config.yaml
model: "encoder-decoder audio transcriber"
dataset: "read English sentences (LibriTTS-R)"
train_examples: 15625
gain_aug_db: 10
time_shift_ms: 100
n_mels: 40
hop_length: 160
input: "log_mel"
spec_augment: false
win_length: 512
tokenizer: "word"
vocab_size: 8027
encoder_arch: "crnn"
encoder_norm: "batchnorm"
encoder_activation: "silu"
encoder_depths: [1, 1, 1]
encoder_kernel_size: 5
encoder_stem: "single"
encoder_widths: [96, 96, 96]
encoder_rnn_width: 128
encoder_rnn: "lstm"
encoder_bidirectional: false
encoder_rnn_residual: true
encoder_rnn_layers: 4
fusion: "prefix"
decoder_width: 192
decoder_layers: 10
decoder_norm: "layernorm"
decoder_norm_position: "pre"
decoder_activation: "star_relu"
decoder_mlp_ratio: 4
decoder_head_dim: 32
decoder_fused_qkv: false
decoder_bias: "all"
decoder_qk_norm: true
decoder_parallel_block: false
decoder_inner_norm: false
decoder_positions: "learned"
decoder_prefix_bidirectional: true
decoder_connector: "linear"
decoder_tie_embeddings: false
residual_init: "zero_last"
optimizer: "adamw"
lr: 0.00092
beta1: 0.9
beta2: 0.98
eps: 1e-10
grad_clip: 1.0
ema_decay: 0.99
steps: 4700
batch_size: 128
epochs: 38.5
lr_schedule: "wsd"
decay_fraction: 0.2
final_lr_fraction: 0.1
warmup_steps: 140
weight_decay: 0.4
Rows from block 5 of the text decoder of a small encoder-decoder audio transcriber, named by matrix and row number. Rows with one number belong to one neuron. Each number is 500 + 50 x the weight over its row's rms, rounded and kept within 0 to 999. All counts start at 0. Numbers have three digits each. After the name is the row's rms in percent of the matrix's.
After each neuron's rows are labels from the 100 texts, of 14976, where the neuron reaches its highest value: "tokens" is the input token at the peak. Only what is clearly more common there than usual is listed. The data: read English sentences (LibriTTS-R).
# fc1: MLP up (decoder.blocks.5.mlp.fc1.weight, 768x192), inputs 0-191
# fc2: MLP down (decoder.blocks.5.mlp.fc2.weight, 192x768, transposed), outputs 0-191

fc1.65 110:407510542473529546436551521569403578552431538415561430522561471510558483555498548508482456532546437444539524426568581521547446528498464462537525352440415433491531498519477577526577430548543527545446491481476520465460523524551492486439597496465560527486558560490416481454583457480477584516531491521495509412571504459553529452407527502481450476558451517537521456463571616543502511491446472484509526481526597490402498530456600416500547570514497518519522500445422388519470590473526570471501548523454486550442438469497383480506477472395606505444466547465517431446468524497532507503
fc2.65 108:392493503439521455529415427551466543580407584568473564582505521404497435463484483466522523466512474553391498510454446462517422497553598478542455497485530522503533443497498485490481501498523442537487451537465472546465491462516574448468541423528478553531515526544383422464477572471476505546479455551499577481465523419626527497522610572461545362467423472446494560552489531475596558475542546449477507544486449497560492454465517468574450590583538605419475488515534487530477551511381490560436470532511463521470551495470486469433520607571482573512554526568487471570470453458558449539
tokens: "do"

fc1.86 098:528526476422477556550450536491412468484504525461550483488526503495493533479513503505427472605489498477531564352495469531538449428383511532529522493636523552530551485384507562567496441537434422464488502442413516541475516482473540458545526519434562546514500565506544529399481434591427401494502630423488464531546476498533483454559556483431551467552568485497489550524452556483496560461450521468497556555390421488506505476431577566494501471481453522351545551577498507517414511530496518501517441487397513431605487581504505537489524552585529473529509552586477483562500485515480557551
fc2.86 098:460523492582493522496401517584509485509495439521590508419576413477425365560410565495511468456542406524419541540556521447568534568442448508514492526533504454453516410563446503416527464570551416528419476482497479560449493564609479482468523499456517488540523475451431544514522473446538545552492521520507483493536466591515493506540454499536522540480494647503561482489587516471550500411558527466484544434521445500495488502563532424411490534510476529544408493515437370442444486471449481505518407463530489427470485505490498541542538498453645516465554429560500552494519553552498631465
tokens: "i"; "one"

fc1.256 106:489489511483507518493481474490469566408462425532494418458545447510482573551458476503465512537429496505511494474480507533499570542535512507520430477576347497492417457554476561526524433588454581564396505544466510554436457616394439508543420562522521529517494437551514472586456464513445432615447578570448544472505507446488454526503479540495569503482521510467471575509543557606570503530534461414495572459475473592452447453567537521554494491529436482383536426526511501521608445533553499500494473523537496483440482594495534523557491459543489482451499459508517407512661417487543488415
fc2.256 106:466489480464568498625474398503476536594470500537462499565520477519466411428427557408381550501456499502449560425428490461489426452551534486540482498495560477563562482576456519564498519531543439552427511445537534532471457558507496446551513506532547508562498520421495495459545484591504489552443540371524516465502557505553569486512441527421499569561503496542455481476475432463482580538500399539544526508545404391458535504482486550393472516548430437475517532511565533504520534508598546431473473552480414599535461543472462529390564536483598498463513511524449529558417454592556444529
tokens: "his"; "this"

fc1.534 109:471503505482487478560473407509465523413501461506472490402476607444480422515464399484527486551427492551477523482506420523460482422362488543510430482459563522562428470494562546518534420565508387456540492558522514498467482494517524483515618542449470556492470531459516442529480488522500486467529560496522475633440568488471576467466506582497505510540469536603522524393497400495494510385522432437519447456479584519526562401511452478506528531510505458438457567533482529561491503397554619468526548481497521596626492508540501420500524576500525472606429519558505473532531443453427459504
fc2.534 108:476384379594451599495477485543507518571454483511489600435545525606479553501526508545549546566423486523502432401538433459493491491562440550591487414452536485557479511558458482530522396505506511492483486372534474445464541488415470463484561467570489510535474426454510519446447530562525464493518483490497505472469528528483578424534493475548530496435501538528539449503429433441486463499533485504505592516526480482491480454479468520553543456379603502484473558546465582493472463552439548521552553545527509452582555496480465564612463373492426454641513555504494441511565545585472458453
tokens: "the"; "to"; "at"

fc1.185 098:452543584513529444567527404491485477450418573497435496553492459427476473538509471466464507575460489423611523478456513580520452529500522473549566514559561463522517512519488419560517600520494491479504480543537533552552508453462528488416562535464595450469527558519543485483458437539382428569423488423494507517544439494526476500534492543513573491533471488501523516425475573507556485502465494485521465517474509446601632398487592486418510478462420568383608517581586539532441462503427409458439463492484527477659527493505435459478503521545483459482562494561440434540507457471487441591
fc2.185 099:543536558492538445619544568570561553546553457491503491423430381514528444454524347544532551523592453449509481459501530414480469527514461470482513577562491513444568535525522526484472519464517531570418446513455517546497491511559496575497479538495528547536549467454500519413408548500429467462565475433570467471561492537444491513520432525493589471544509446607514495501536408449467544473575537522417547553464488449474376528435575556401429455580588515500479434418448463544500494529583479444450570473545487492489479519444412497573483396477543482530504487477572444521498472574486558544
tokens: "his"; "the"; "my"

fc1.327 095:439500504444554515561482494486423520559475507432513525550496422485633477538486382505563396492530461495449579499514529441503528437427407485517499457474496485563521484467450496521487424528480501591508535617565516446491552470470512505358573424525388550486519543467525569512557467456582535492476531475520406459524481511431445469497483490491510480495444421484665487556520555527514536550515519454556491422551595468425503526535547453488495607490510559491529587532510491535491516516430572531566504528416449550421553422528390533458552467465551471540525444456438480589475429459546521491
fc2.327 097:456493480540497496603513444491593490568384497558501453508498587457480388465448488515508442479498478540472493462462434490560462466490505576537584515497491532468504456635557462575489494483555459468463420507510563499519417468519516439474515500577497487513443489494529520496491601501433527378548383459517542413400545507517504605595558559427535601382474508534512456520461460502427574468531543519524547581444561434488516446543569435526541447493531463563415414482580541510587491438506453524533470425490577537451451565480508416496460556526545483519498528476499553464441505554586498512
tokens: "the"

fc1.288 102:498491473486431500536475359513558555479551488498480529439492499478492453538480488529441590512475467543459358434532437579474436557512511455540523518531484478428555452531520436580545484477495471514573606468535502444510526534507487572487548572492497472524473453522495474512415462573534510508493551557451579509470515423490481470462467572472652466439494599537534455478530468571543589612513583506496508413457545442468473414574462540465339399567466555478420566529535475473432501537539493550488405565496467529542416489526499510443508556568448477521482575527619475518516528504550508465
fc2.288 100:462572494446460556508506578590541480506437536477477487462541435475502412533420443470492521542446470449648503450417451666432470529471488484605511484590554494390466480516489552498513444455598541508502430475450530468518432475540474485399531447482517535430441458495531545496429459489473489432465461487606549533510442567544426468522527475402523460551559574545504501543511439398570474504573472525521421494504515475496499473492594438469534477567605590514565517482586536547529478419573495484521433479487513509455595468513524444480447436508429529544466547467573565474527528514506558480
tokens: "for"; "i"; "at"

fc1.762 093:500551484448513488436520559569460520459484543402551480493563474504462514465437560519549588524516540595564463485523490504428385582555524502459464557488459556538463420483525490580571521513506524530455502610410608434441517465514452503497563495456555445562531535539458432547476503552507481459524440444668432475487531508396523553458449459355557402516454532482524587434466528451488544520505449549477456491554464486533568454438496510477517531445525504452548512489529511562470467559544502426443608463432524532486520509501438377507496510454547462559472539489607492453581534547432444473
fc2.762 091:470506562625519526429473471506528359528517485509568536416540434570500485465570516545450529409447521580504439544490419554448578669521472445519464505486574509524549489549531484483516519522506464493550472520627555491453484527475525466586477552494543523510476456560498523414444491514492454595507526615448461598565453436530383457471486453403410485484494465506580531560478463522534459545417510412481499421507560510490493565549543416500519499540525489473479525474505501404556519442442403550511566537527500489435549533526389425551471484559475508478529473520515529514460391473480491494
tokens: "for"; "know"

fc1.283 096:460612519593459446523485555438535482407459489425470449503550534501514394543448505561518521533582541574597484481504552455532462523470521480479405481463517534565406414524487460553540485505433501414541528523450448479463557577430457558541556519511453475543500417490517501512539391457520546495501549439479421483492520508455569483532524551421503443492533543438501550473530435505478492508478562580488431556480460547543538478566532515558462431378513473471571499535413498479424446532478573432472501406439538493544556484525610540622415482537497523505486483444584533416559499458377433550
fc2.283 098:518427495582590415504509543456505490568565488589470505518546491429590539473578515487565551483496531477534474551428475547568515425533504526498493563497515540537541476618446546487419454581441481545486520432528601594482446486527488505496492487533605552478541538563525593474544500512431572414486527450501544473552539501437515451496510427537448504470443409477401432609478534553561588513488452498443529497412485450546432441503578479476583413515488535514464451490477434473597530435407464498473485487418465501492436433483516407542572446440480463511419519410420505573481548478553479497
tokens: "would"; "did"; "could"; "do"

fc1.60 098:369533447427432481568461496527494429607452406460504524500461449503554474577433524479489454491579567534499467514503518520503451468493428493519423481510445436463500448521465447519549499601487460455483446488495544458526480447504486429429585447444504456525489521491448535601546413582503556486437499463502352493491473535404574554501531453613472465434480554608527511483521470406603446604516438558509537455526496503518552547557532475532534522396526548475410547550527489507463482498382466556503482476508516438501532457574511496576555502469544461475452565532605561544479533543465582461
fc2.60 097:436412514526474501442542570403464413507554498479546537533458472537531478503509456488494514460506497555567535515455456480486488464496499485563486510467533490479470543438483538436409602506463606498463464478522475467397485476481532415603448445526452573552514486448525442506495592478466517524529564507489547569509483434553550502505516485490478635533396428515586425524513524455347564537550476494537491406531447479522532533519506551561536436486527461551510544485441514508503479505484497530603378523479580510426466575439446477603457453564478516477566480454619498403629537523602452502
tokens: "the"; "an"

fc1.564 104:456532595501583523448487424521490480392588459458574496454446571448475422433454548501481484524447551503501638417464610540513478498437429586447504445530504402480418461538552509564498581485505521434583533520473558546567378439613485544472472484487461449495460498456506452471457486454531504518498550516481583590529578619565490507526454481446486442536525476507452573543548507503459423467485489483515470526514445397580563427540520547524562515544481566448487491465457499538411463562505507374495537489507543462490430491564545427482439393461537547472523500506526481479476500527433496553
fc2.564 106:582483475527413458469554463434447455571565511404467510565478447478446451435486485472534531509484577530492480489517477478551432433554463537464599512530426446424399527498420463426511578578508519537579492506538510488520491446518530428534456440519503457522420532519594485439489575523408524504480482491523545477441558473497550372582496588476563440429570477437509481620561490508546474542516563506476492457475522457566451494531464479600519507472557373397434500476507567528456386490532468569487485484503453413553509526539576571522511524577466566439516520504538536491571515534564615497
tokens: "never"; "not"; "been"

fc1.293 101:563522625481601558456501470550488469508460500467556515441477523416583552536467480466463537523453478537476520506587523484582447603398521627494492491538554513447495438531512567511514525489515459552490466476578568537531470528483584557525497470452499597450411441522515478503491461425525415536475504471498523534559450429521507476508537561504579428498538480532571541416590549546462575402499452380482437538411511542475549377480545459481424430558374476503446586479436453508533423562538545603467535476450533510558516501503506497476565533515541547531423410445483553502473484457498522497
fc2.293 099:500542393506568500490535499517526539459458520495537454522480474564442522395477505539536499533526491595531473527492576480532539496525519547458572559521530463576463469392531532542578443531354581486432454416445410573501451367586567482462420431404530443484503472485603507433545543481475543479553515576461520480562450544530456471543490529531569481465514485414486455465419505520483540616528580446473452473485408460550557545485540542522510544559482496440481495507472436491444454483400552557524445522538523437553493429438559488602417520465524583532480519460516509561484534465601444480
tokens: "his"; "the"; "have"; "has"

fc1.32 092:519447513517593463482538520456490528407473559500588548560479539544617560489483518534452532542469477515558483451425499477365489588585455437526502527488519510484436480504502416465537552505558457559392479495533514477497456576430480517468524550415524492477552450487518460550464473411467396592524520531562555485505449553390415484487473513502468450520536538377529556498568476529522485530553470411590533460574419553481576491580521536476542463536416466485579493494422548429496486472512504469466504602520424513490499638437490513535472426471577360482521464505479503562581501541500485512
fc2.32 094:445543525454536535471621466500444496515475473573534575476506465513507454464496452496518468453473474527459539416481486386482498421507464557563403523538499441539455514511513468629456571553522512447565516578528551501584518378557493486433497562581544536445626507433535484460470445538526502540458556442544428468549483492566528457553440463406554362599457527499510457440562564475532464523501612498474478496492523518548476469571505549420553464443479423581515516465533541449441501465457515458496478463507475495519554506537426597443402535446500529495473424552553529595429495605469495531
tokens: "this"; "you"; "it"

fc1.440 096:524594525384471584474441513464470541485434566466574384447506467450494492469436520510454542587606477510554420442505494546517518440516511498480485493504441597478470385484513548372523529528532488501494550498466502438459457407504485546588451506515409550506466450556530511467450424461511464456493527555452583567500523576415532488508503518500447482594544543462543489516521547516607481521455447512535506529595559506528546433527526462490529591551579397507551527471556540511532538438524631440478456520439589546475526515396507430546410414495583506547488466493534455558523495453450496432
fc2.440 099:539498476399551477453536496523519469515615427490529485498534485501532518520561528584571440459475451522513501368459554457544489522434508552482541572469556476531582576468565564574578496453483482457534573516510508485500492457512413552494541469521476434493567520428447410474590532441500515510431501498507483450486485431486384598428478511637513475572484453497467482542476549449446470517437550499608526482552523544510473526459586503449461442512526508523485405448580465473521492476547581528366419482513448476478455562546552613520504557438522451495469595454503503429369450582482510484
tokens: "his"

fc1.517 108:499572532361539435489499506522486499522435501502427523487530434535468557565418471476441471525546494489531522464546416521446488496490560465528434461546488481548546529574447554497500525484616574515438549510444580461515526440582528541495489614541569509445506584527430531522507433573553416494468579480432592543530643505509503518397439456515487447408483562404472584505546482517556504465494510524523452542472531419401525516561579489477516498473523476497480462399517529592506497546424469444416450504517531535480437511551421471594429517495513459451537444469447448539558508472461508637
fc2.517 104:502420568538482466543602496550492522596500509562568377598572542487504577521462588462533481535430483568559497458520573425596469452422413489445533427450481488501464438541519485526463459498460448548550540481422451528517468421575568513480509425533508451473481439571455481501440508395444568519574483530568559500436487515571525588478499454410466503510484487545527410495539431438456530557527491505529476426530460505508515423542521534533613479469481516516448501508459457493389428488512589509478501467422530492566456524561584549516492482541444468518376484477488499477492563533651531522
tokens: "do"

fc1.6 101:585474466423453498460468514554470450464481396431601517385562519491496516567560527563458549557552494488479522453442543463468468522504451536525427495575413554542540428477464504468465459521496511568436462510580563530487483631443453525441537505413480463465514465461431506476456527482506449425502469437469449492529421629443522505495460471413506611580409473516502492457509605576423497516544451476523510514446586477517537425523499533545550520471517500486546539513571471507501593505517600587542539549538468500412470596450430355455510492594574493464550507488476519580462513519497525525
fc2.6 104:537500526512444491511490446464507489504532506563538533528428603545469493579485484550404536469566456551466437520511489544432568457467552426509535440510474456553500465513575392457571579541513465433550589492497485518500551538428538486438479473455552483472509570512489485516453488433568626552416455518491508597492475573563458426473573510534553470464559604630409503415619503509473517490391518505448465548435494491596614450454425512473409484479479480480455506566507519420444593515496450528469489451432473476514548485479519482501549427528591505440447458541481505488484504468407580432
tokens: "this"

fc1.52 101:582535504522456527583488463550558532498441572491546554484426508469522456412503557511402433493463596566535466444549461436458458521483440450549441440541514532449465469469422538509473486461566546463529580479515551437504493481551565479482488518538548610498451462438481455463418488478603487509509538539491536496630470558553498509509407483359472527552603579485484538462539500460617450414429566473517438596509444503527521556627555530455427462559435515433540458532407428500456502463537468422458453560432527525550467496492497521499423496492528495566534531450588478505539506526421521513
fc2.52 103:485538506575461523555508516526547461571456402475466551514456531545535525479452478448461563595536505508481474454454376481529506491425400412507513540536516544474564376540547478495488503496512442358514529521509510481486444480581485479632542459473392525511517474432616492542481480443417534540641510557582566503492500458467430486482602486577492579554565499503561534524488397432425473558514579438503549488475509454497567485427549528422571484474467498538510502503501496525506554527353531533450500522454491514549503423513485550519599453495538517456514499447438494525526514388516497436
tokens: "i"; "had"; "and"

fc1.107 109:508519557444548533507512520588535495598466426376443493485555419504598535540510480479488518523550497511573361423526450512584523528463492447530475336501496450408497566438502480516504444572513440555451503514586495524424464527447561588488550587485481539382512450518461394474473566480526445522478523564435514476584556431534418559497454499434560498472547599492502418463562521495472518488486443432596541553485458543453430522533502555461464436493469509475492505439478500531524496516583513451565468543509447522537453528526492530496540473421465497530407549436498487528557525556596464590
fc2.107 105:538516425478419508415477547433522518483460467553456479451476487431434467416498519505530482540521475461515472443361485556503411478576484632478498586501567576619462548518532439600465496490527472421564523535484493441467480563584465417529554504528499484506463518593555558440504457554426536556524463552539522500481528448516559463495474546470531447528452546427448561508470541674510507472463546521546549627520542508507463478468430456557564535474542442459525444561546536503528528550467434511472546372497424476525474440504450496416520500543501452508473455542527565598483549513438407506
tokens: "do"; "give"; "have"; "put"

fc1.156 110:505508415478462478536384533408486521486464503519382532463527492426467444436492503507470468630585554568480525468487342508515440562489593474537428510507539566531535457536515591530582484557592544538489533458426551473495490544510573567496529607563507522526453468547435548431403448562538450489498546486511483428477543529489510531456433458524519503535467528565531439506460413527559497474499467499548537568428523475453485371555563550566509436436484383488572567515573474443458490455434505510467442494568510514569436452535477455510454508511592521491511562483484475526452529432394517513
fc2.156 108:568497519525591491462547468562531579548557477483517523483561516450503510453568551538475523649486494476533477442556569513532546548488474582492553539446648476544514543505496522517526574517526479463436515491520541517523432465475429473462455532515478422365525521437530516527492542471527513492497489466476552564488603570491433467449454453518488443472474383496435436502487532474425512460488461464501473455538655557391485515442465524545530558519487470575536476585465527436476595468482475378513544443509531546487453420414504527558515349529491387530427465436592511457524549478476505488
tokens: "would"; "will"; "not"; "i"

fc1.726 108:503553519517490500497522504480495527561502385399431454569590489483590451542503566493489490518559440556455503475546505568484442598491449508521532506451494355413496530589476557501541510568547439543426522523471458418530527496539508563453621495476479522489598506506408488541517559517490519542510467467472472560489502486430529481459388531548470470517448548472529495476591512548440452424446544564528513544423513429437512355507461582508447495494495494575416520507510424554455437474480532571500639461459450517519428419595481461535456529535557519487528537562593416542458560523541465476
fc2.726 106:422571462484581487496549511454527607542494490492523479592494484478423501486505496408519516444487561595407451526565462566455481396505541532416440448471516581489496501436454551533539544535444535410523479503464532516465434410528432455559545541530504556400574474519481529554531471456420490554534514505598553502499536386559521402511590436456573485474500461532510501444619432493448533514572524552453516513530462472503495437457463515558467546508477499413482511449587504447557523510489453467402510475457500450538362486564472528616490484467485600427417504561533474547552562501498559508
tokens: "do"; "know"

fc1.411 103:573543482517578490516542493472431489495408526479546504417532488453534437459483495527525494505565452510367456499487319523600508473488541481499433477564478553425513489498512597598531477509582464541473492481522516458498551465483539480485589443474583478566449531435545493428502454517467551536627564537532500451483462482491502466553604482442491461507476513502514498568443478526493470485454534463494496529470531510438432513485553467457311516511427504472402563524479441573375403556497571594420513534517479570478546532513433484498546568604470502558537494521569490442524470508542449553
fc2.411 100:526611480496454412529514545468464452524455596491448551513393592560511511550512459524517601508467506496506556567448552445547438520490482464538515491546476598475524511560513402542509552463460441405496558479563472440486498594427530524595465488472495585506514415469570586492491534491500530556519458471496412481414568485433587484428503535504485461544482557517447555513425475405426408533503514565558495484417544524486459559578562428462555571597508519457509534463496559466454544565496378478501464494491485476402512454451463587472507500513456592479476452481552447444464453539597424525
tokens: "i"; "to"; "you"; "said"

fc1.285 095:436465527417544566533532548549466581505452619488550518539535480546535566572595467518503440509554479441405517475515468506546441500448485446567426497529480484541523484513393579521429475563445515592480421503523505575480517498547545539356484447471358506527511535447512557441489430503471426521414591564473432428545414517530573489532533439524437531483421526524650461504495555534570490414505491465565507415560586515408489526510550481474504503476446583459461569493484482438501516519437471461569510517560533460485499545497418459529548495449507470533521484491438519595472483461523576485
fc2.285 099:518486537548497491551551518441552622576569506560545423611521403479472469389521514456469475526543527536539536544453482456497513456440492532458463538512458506518554472525483428506518511532450426428467534570575420424466498532526519412457525535543579499464506558439491551483467526418526498419521430527493437463411577506564569466575475454498490462531524484558522527469436474374472426500554475544442510515366493399530443528508523476533531488530491529502507469551591520524494452532501492559491420494470479579433436473636450514637541586474502387490483546459456416514548543571530441501
tokens: "his"; "to"; "was"

fc1.238 108:522501549451542449524444532533511561519519467391432498475550427508565447532341521584470507600619496515532515478490470509457486435584466414467420540504481416408535519384469538407511501565558435498468590549469484385519499522558562491472529550419569532442477506528483559548481548494534541484468475578454520573484573495450488548551499523527512467540561625474468558391424438505525450509535529520556505499420527453420605439505522509487485550517483508493450455554506546630446531400464468543500540541475495546464501559498460523557409548499486477456427491484538509470464566481538521480
fc2.238 106:498569521436497467469592492454513425509547511543486464465515403440491559426491566545465445476468514586587495547586489473509517541435491445465501560454529635518505505488535513481551477529530628555498554461540526455567494460523513469425494553579419472507539465575428626484539480468463580639542577461545492435530559522494433497463574445511428518462458479513422464528533514401395547499450484545470554486470456464424578459547468556446508470503554413477495438426519424564402483492468564497521446420436524492538548493492495440549424538532544511438447531502549477525472441531612541492
tokens: "do"; "you"

fc1.72 101:505497474502618587592503540515498458484514584440490478473442450439643440504447391480406533508581481531449531497480432489465542497485497540468449472481557530465474436488565465496586580511564481532555434432540518463527571508473554567413572486541440427429466556402506456415591468493513455519553545471604503471537506474562462459599553453564500425438498584497542476548533419538530542536512462498478490475476539573438491511518516427481452503441439551550557463493508464521478376534552559520493560426489429505547543475541444560467424513425485552574554473490489595483552487466416502552
fc2.72 101:478486512456447421442504489468495519464502412531646409549451666557466555452546506459487493452481542576460534536564566495494633498461594494538576478562396485501518456503544500421415462484453588363442523523439486560508560431516524553485441612534506580475471447549428473456468500519493489535517489507422481578495486535428522495507564567451539488550518563483468584480541479506550463552510543492469451542498478510511448417492545447543540538621507455536492474461524605478550563473445434497513440508524533459504475449543420508479514488521485459458520514559530376535437437495426533512
tokens: "i"; "'"; "you"; "with"

fc1.516 098:572523537461490489555570497513470540478493479506560420492553499526562464573574442539461546507389502474516585486513485421464550569469538533428461547437558429488448392469519590428462465497475420513410491513492534521448538545512555437554532419422451559537472485524501516481457511499496541501480484471573483445639421563483444430525514488458596530556541454567621569488452578453433508478457537526535443492529538545530543375488532416502498423440522487493492505538430486464483437529519531379566594522424557544514487501485508444416535509512625541595524555448467556462493521463438525466
fc2.516 099:507505443531564553485531528569504612465505569590427572538553595508542508489552583495445432488521471450512491487571504478446573492425453474394509431552623450513521483539546456586539469432563547489473504476495481525528555431460544486379495443475552506543474549524452522516538518537506564497529410459498538525557556474542503413456457414497469472520397477511467489451418458491453517436551508471496496517531457537533528479458506468564524518580511625437488561478527486516449512491555490485550383449532436606474477495574413453428561535460578375550485469542454459567384509468517421463
tokens: "this"

fc1.724 096:456544484495443490526548452463500406393562490479561402449502554500477496472569503614394453546523495476561569455506487525502478476434513436536443478549463539437504546427479405531545409564512524475511511535553487566407478610565427486474471494469573558419434548463470422440528485583491453508516567535588521577590436472481499500526483497395483538499495452518554578541454592469474590541480500455486440487480465529471580482464475493564500545429547459454526569516477574586439528552456517524509526407527537482544435575427492388501465431599483580573570507523557497462508532522462490532
fc2.724 094:541473461526441552545496451468563500528487516491529493403541476448400435523546444418517417501530571508520478511580483475432527546548452569465420533433482591551505496460456503524515478493476563523540426504494520391455577512428552624414510512451576433508559481490472376553470513520496417497611563482537474485498426446504516477433449566574492554527508517463441499370467531488584475412462504558514526561435481531512565428507450617499482510393525532550557441573519440556560446464544482504500495592435520464423452505552553591491519585526494495503473513548461558533582448503552498474
tokens: "every"; "was"

fc1.76 107:416526511425519447460576508566486544510489460443479483457450451433622528532441479487429498548604434435552493514523454527551423477468526512579523579588501533483439448598537491471519504488500390635444471501516463451558463472494475527490499523466474480535529533519396508437410423550553512520498486612403497557452501433554471523418575477511467472559385603509483542437538486474457508493501452467497562520459472516550496360486496512484491598512502525481526539529590466582522517513521538621496496507507448460603428526423481513516500454567542396549496460487484443507442499481558407462
fc2.76 106:513502482497565503513473534457450499535529569501480570437510552517461444528525508406606403402485461508490425473524392510463460419557455578448528460446559525520609454531439428517602421499409464473515484513543559511585518506557487385450564477550486529471471536548533437589520533539529513448430457487531463499516551493435517515503487484533558557535530530449520429538494457538517597455520502588463375505543537574567514467454573559530458493507493552456502457502563440534484469550535435565408480501545458502542463401542485482524511468637384523492569486514467463400581475573501480425
tokens: "his"; "her"; "at"; "the"

fc1.91 106:469484545452460529436480523563475475494475556379540495445432461555518524615502528534451445546532449447526482497488334536486534491403505462502463525571479493373543494445492550558488458589540488459494544539549564561468476493455547464443533481390497569410469559521420591456479485578606460545587508479553519587523472472420486434454515426508486473495453477573563506482541506483497538427545474435538500534400459539457491499546525509452437479471409583489378567507534435456508463502547587460534487552500525510516470496539385487513527574536492517592517548547541414530468463517457523585
fc2.91 106:473480475579510406599543404466444456560507492546497478530418438512427457413589526560449450490525549556471516589484543503506438461470508489543616485479448457520424528431507489520565552560501548514503473571527497484438529468495508602457470509443495528484495521569580470456525550571478526429505391584527454490522437411488591531500542555519504554431484552467574431470434558385534460514425457506514617613478468512519505576458452510432602559461533527439412466536457538509485479376454553505453525526474549483469489495477584446558459432446525505441457488528500574571481475474569486516
tokens: "the"; "to"

fc1.284 103:484535513480534501533491486481458434450519524528495472439549468462564523441465499520404444497568457587479507463486375460568449502403577466531507505504559464442487472499459577582556488495601521429417465459532532564522532542488551489504553400481600571475471565398488519467514390584494502580580570477534478474486576497545481532557603457491538463473567516529553582551505494533535558581439476441496455487424503482498502499466505527524417507469429508394445571551396535532433459517384534606441417509542483488553478474544485527465502542530482461495564502492483470504495531394533451647
fc2.284 104:527524426593510451389449617513462476481485619513523544507480527498458492536483456542503463563584493491425479547486589480532425569532482547487519541483523474477639505493551529534494618447442486486591542562502473513507528477499576502546386439454522477515557535466464580491497454520490519506597480486463463528440469559430554476426453417524410480554446613472457522485455533561458497476539508393556527487541598466449429519520602448437481457501526538509478484460508452535444542452420356488490445639573470492534474489483500494418492550530541500527490442539484540435465460513584532464
tokens: "i"; "you"; "said"; "would"

fc1.704 101:579481533490510505583481439394529500450546567497610492377564546452535531455539458553441517512555490602442500409440450551519477576458488490465406533464534501456457448492527562444477464611593573485469481500523468533473552448520539665491557510467438543476521411447532580426457355512444436492538492537503579443536482482483529457535522589481545459543492452519524502565551391588518503611490452516493443430516511470470526483510456526486432540465480500509521542415440544499485495485492573426416559554515458500507396566479574469512441509498543520471527557475535519579498497447486475507
fc2.704 104:487493539463527429402495663634509521459491493540504507475475475515412481572631465504502456428527459540488501537544645422542513503545472498534506613458488516558572443499605551454502484402393520518550501437478550569464459472588473477519534453521478555498532350414472525475555438468541469414510506480488486461562478427469521499460445459468550590472569516544527447547458462497480465495521507499495495532574557500516531527458476619492462445517497579490527517552562481455476502404539488385508469525478543511508461519541512506493484414472482487578521525489485387520425484547498408559
tokens: "would"; "might"; "must"

fc1.152 100:437512525481512486534488395543553568489421491517455521423536561404489456576427467526463468526437559488418484511559445592464534553470449441523507441545478435494496557532560538580441424528631444510523473554537495502408379552550513511474507536464482491451443503556472374510491548455497428430511427580467616472604533452469524554471539550495530482444429546518498506494545455523577467453509401520605523569551519455443489451518432570473473479489478526453513543445512577561521533507457495535596431517493530483480501550502480370453544547443464437535533525520434589442468535506583490458
fc2.152 100:410466521617480523462504420522559480502556498452491435530540518599576533495447503586432529611539431495577414558402478575518447502512567421475610554438499470418513536583553469526486472492521472596493476509471528539423453524552494419460457418566535514494464473512621532529493454453457465598494483583503595519486519497518484497471524522500504478482433509476454448487430521547522486416548436473522415505576551446475422550518502493568565417431498485406467504500520513431562516454468502547525559507530505489561641486524482416442478465564497496526515439588516489528523453553528462381
tokens: "for"; "every"; "to"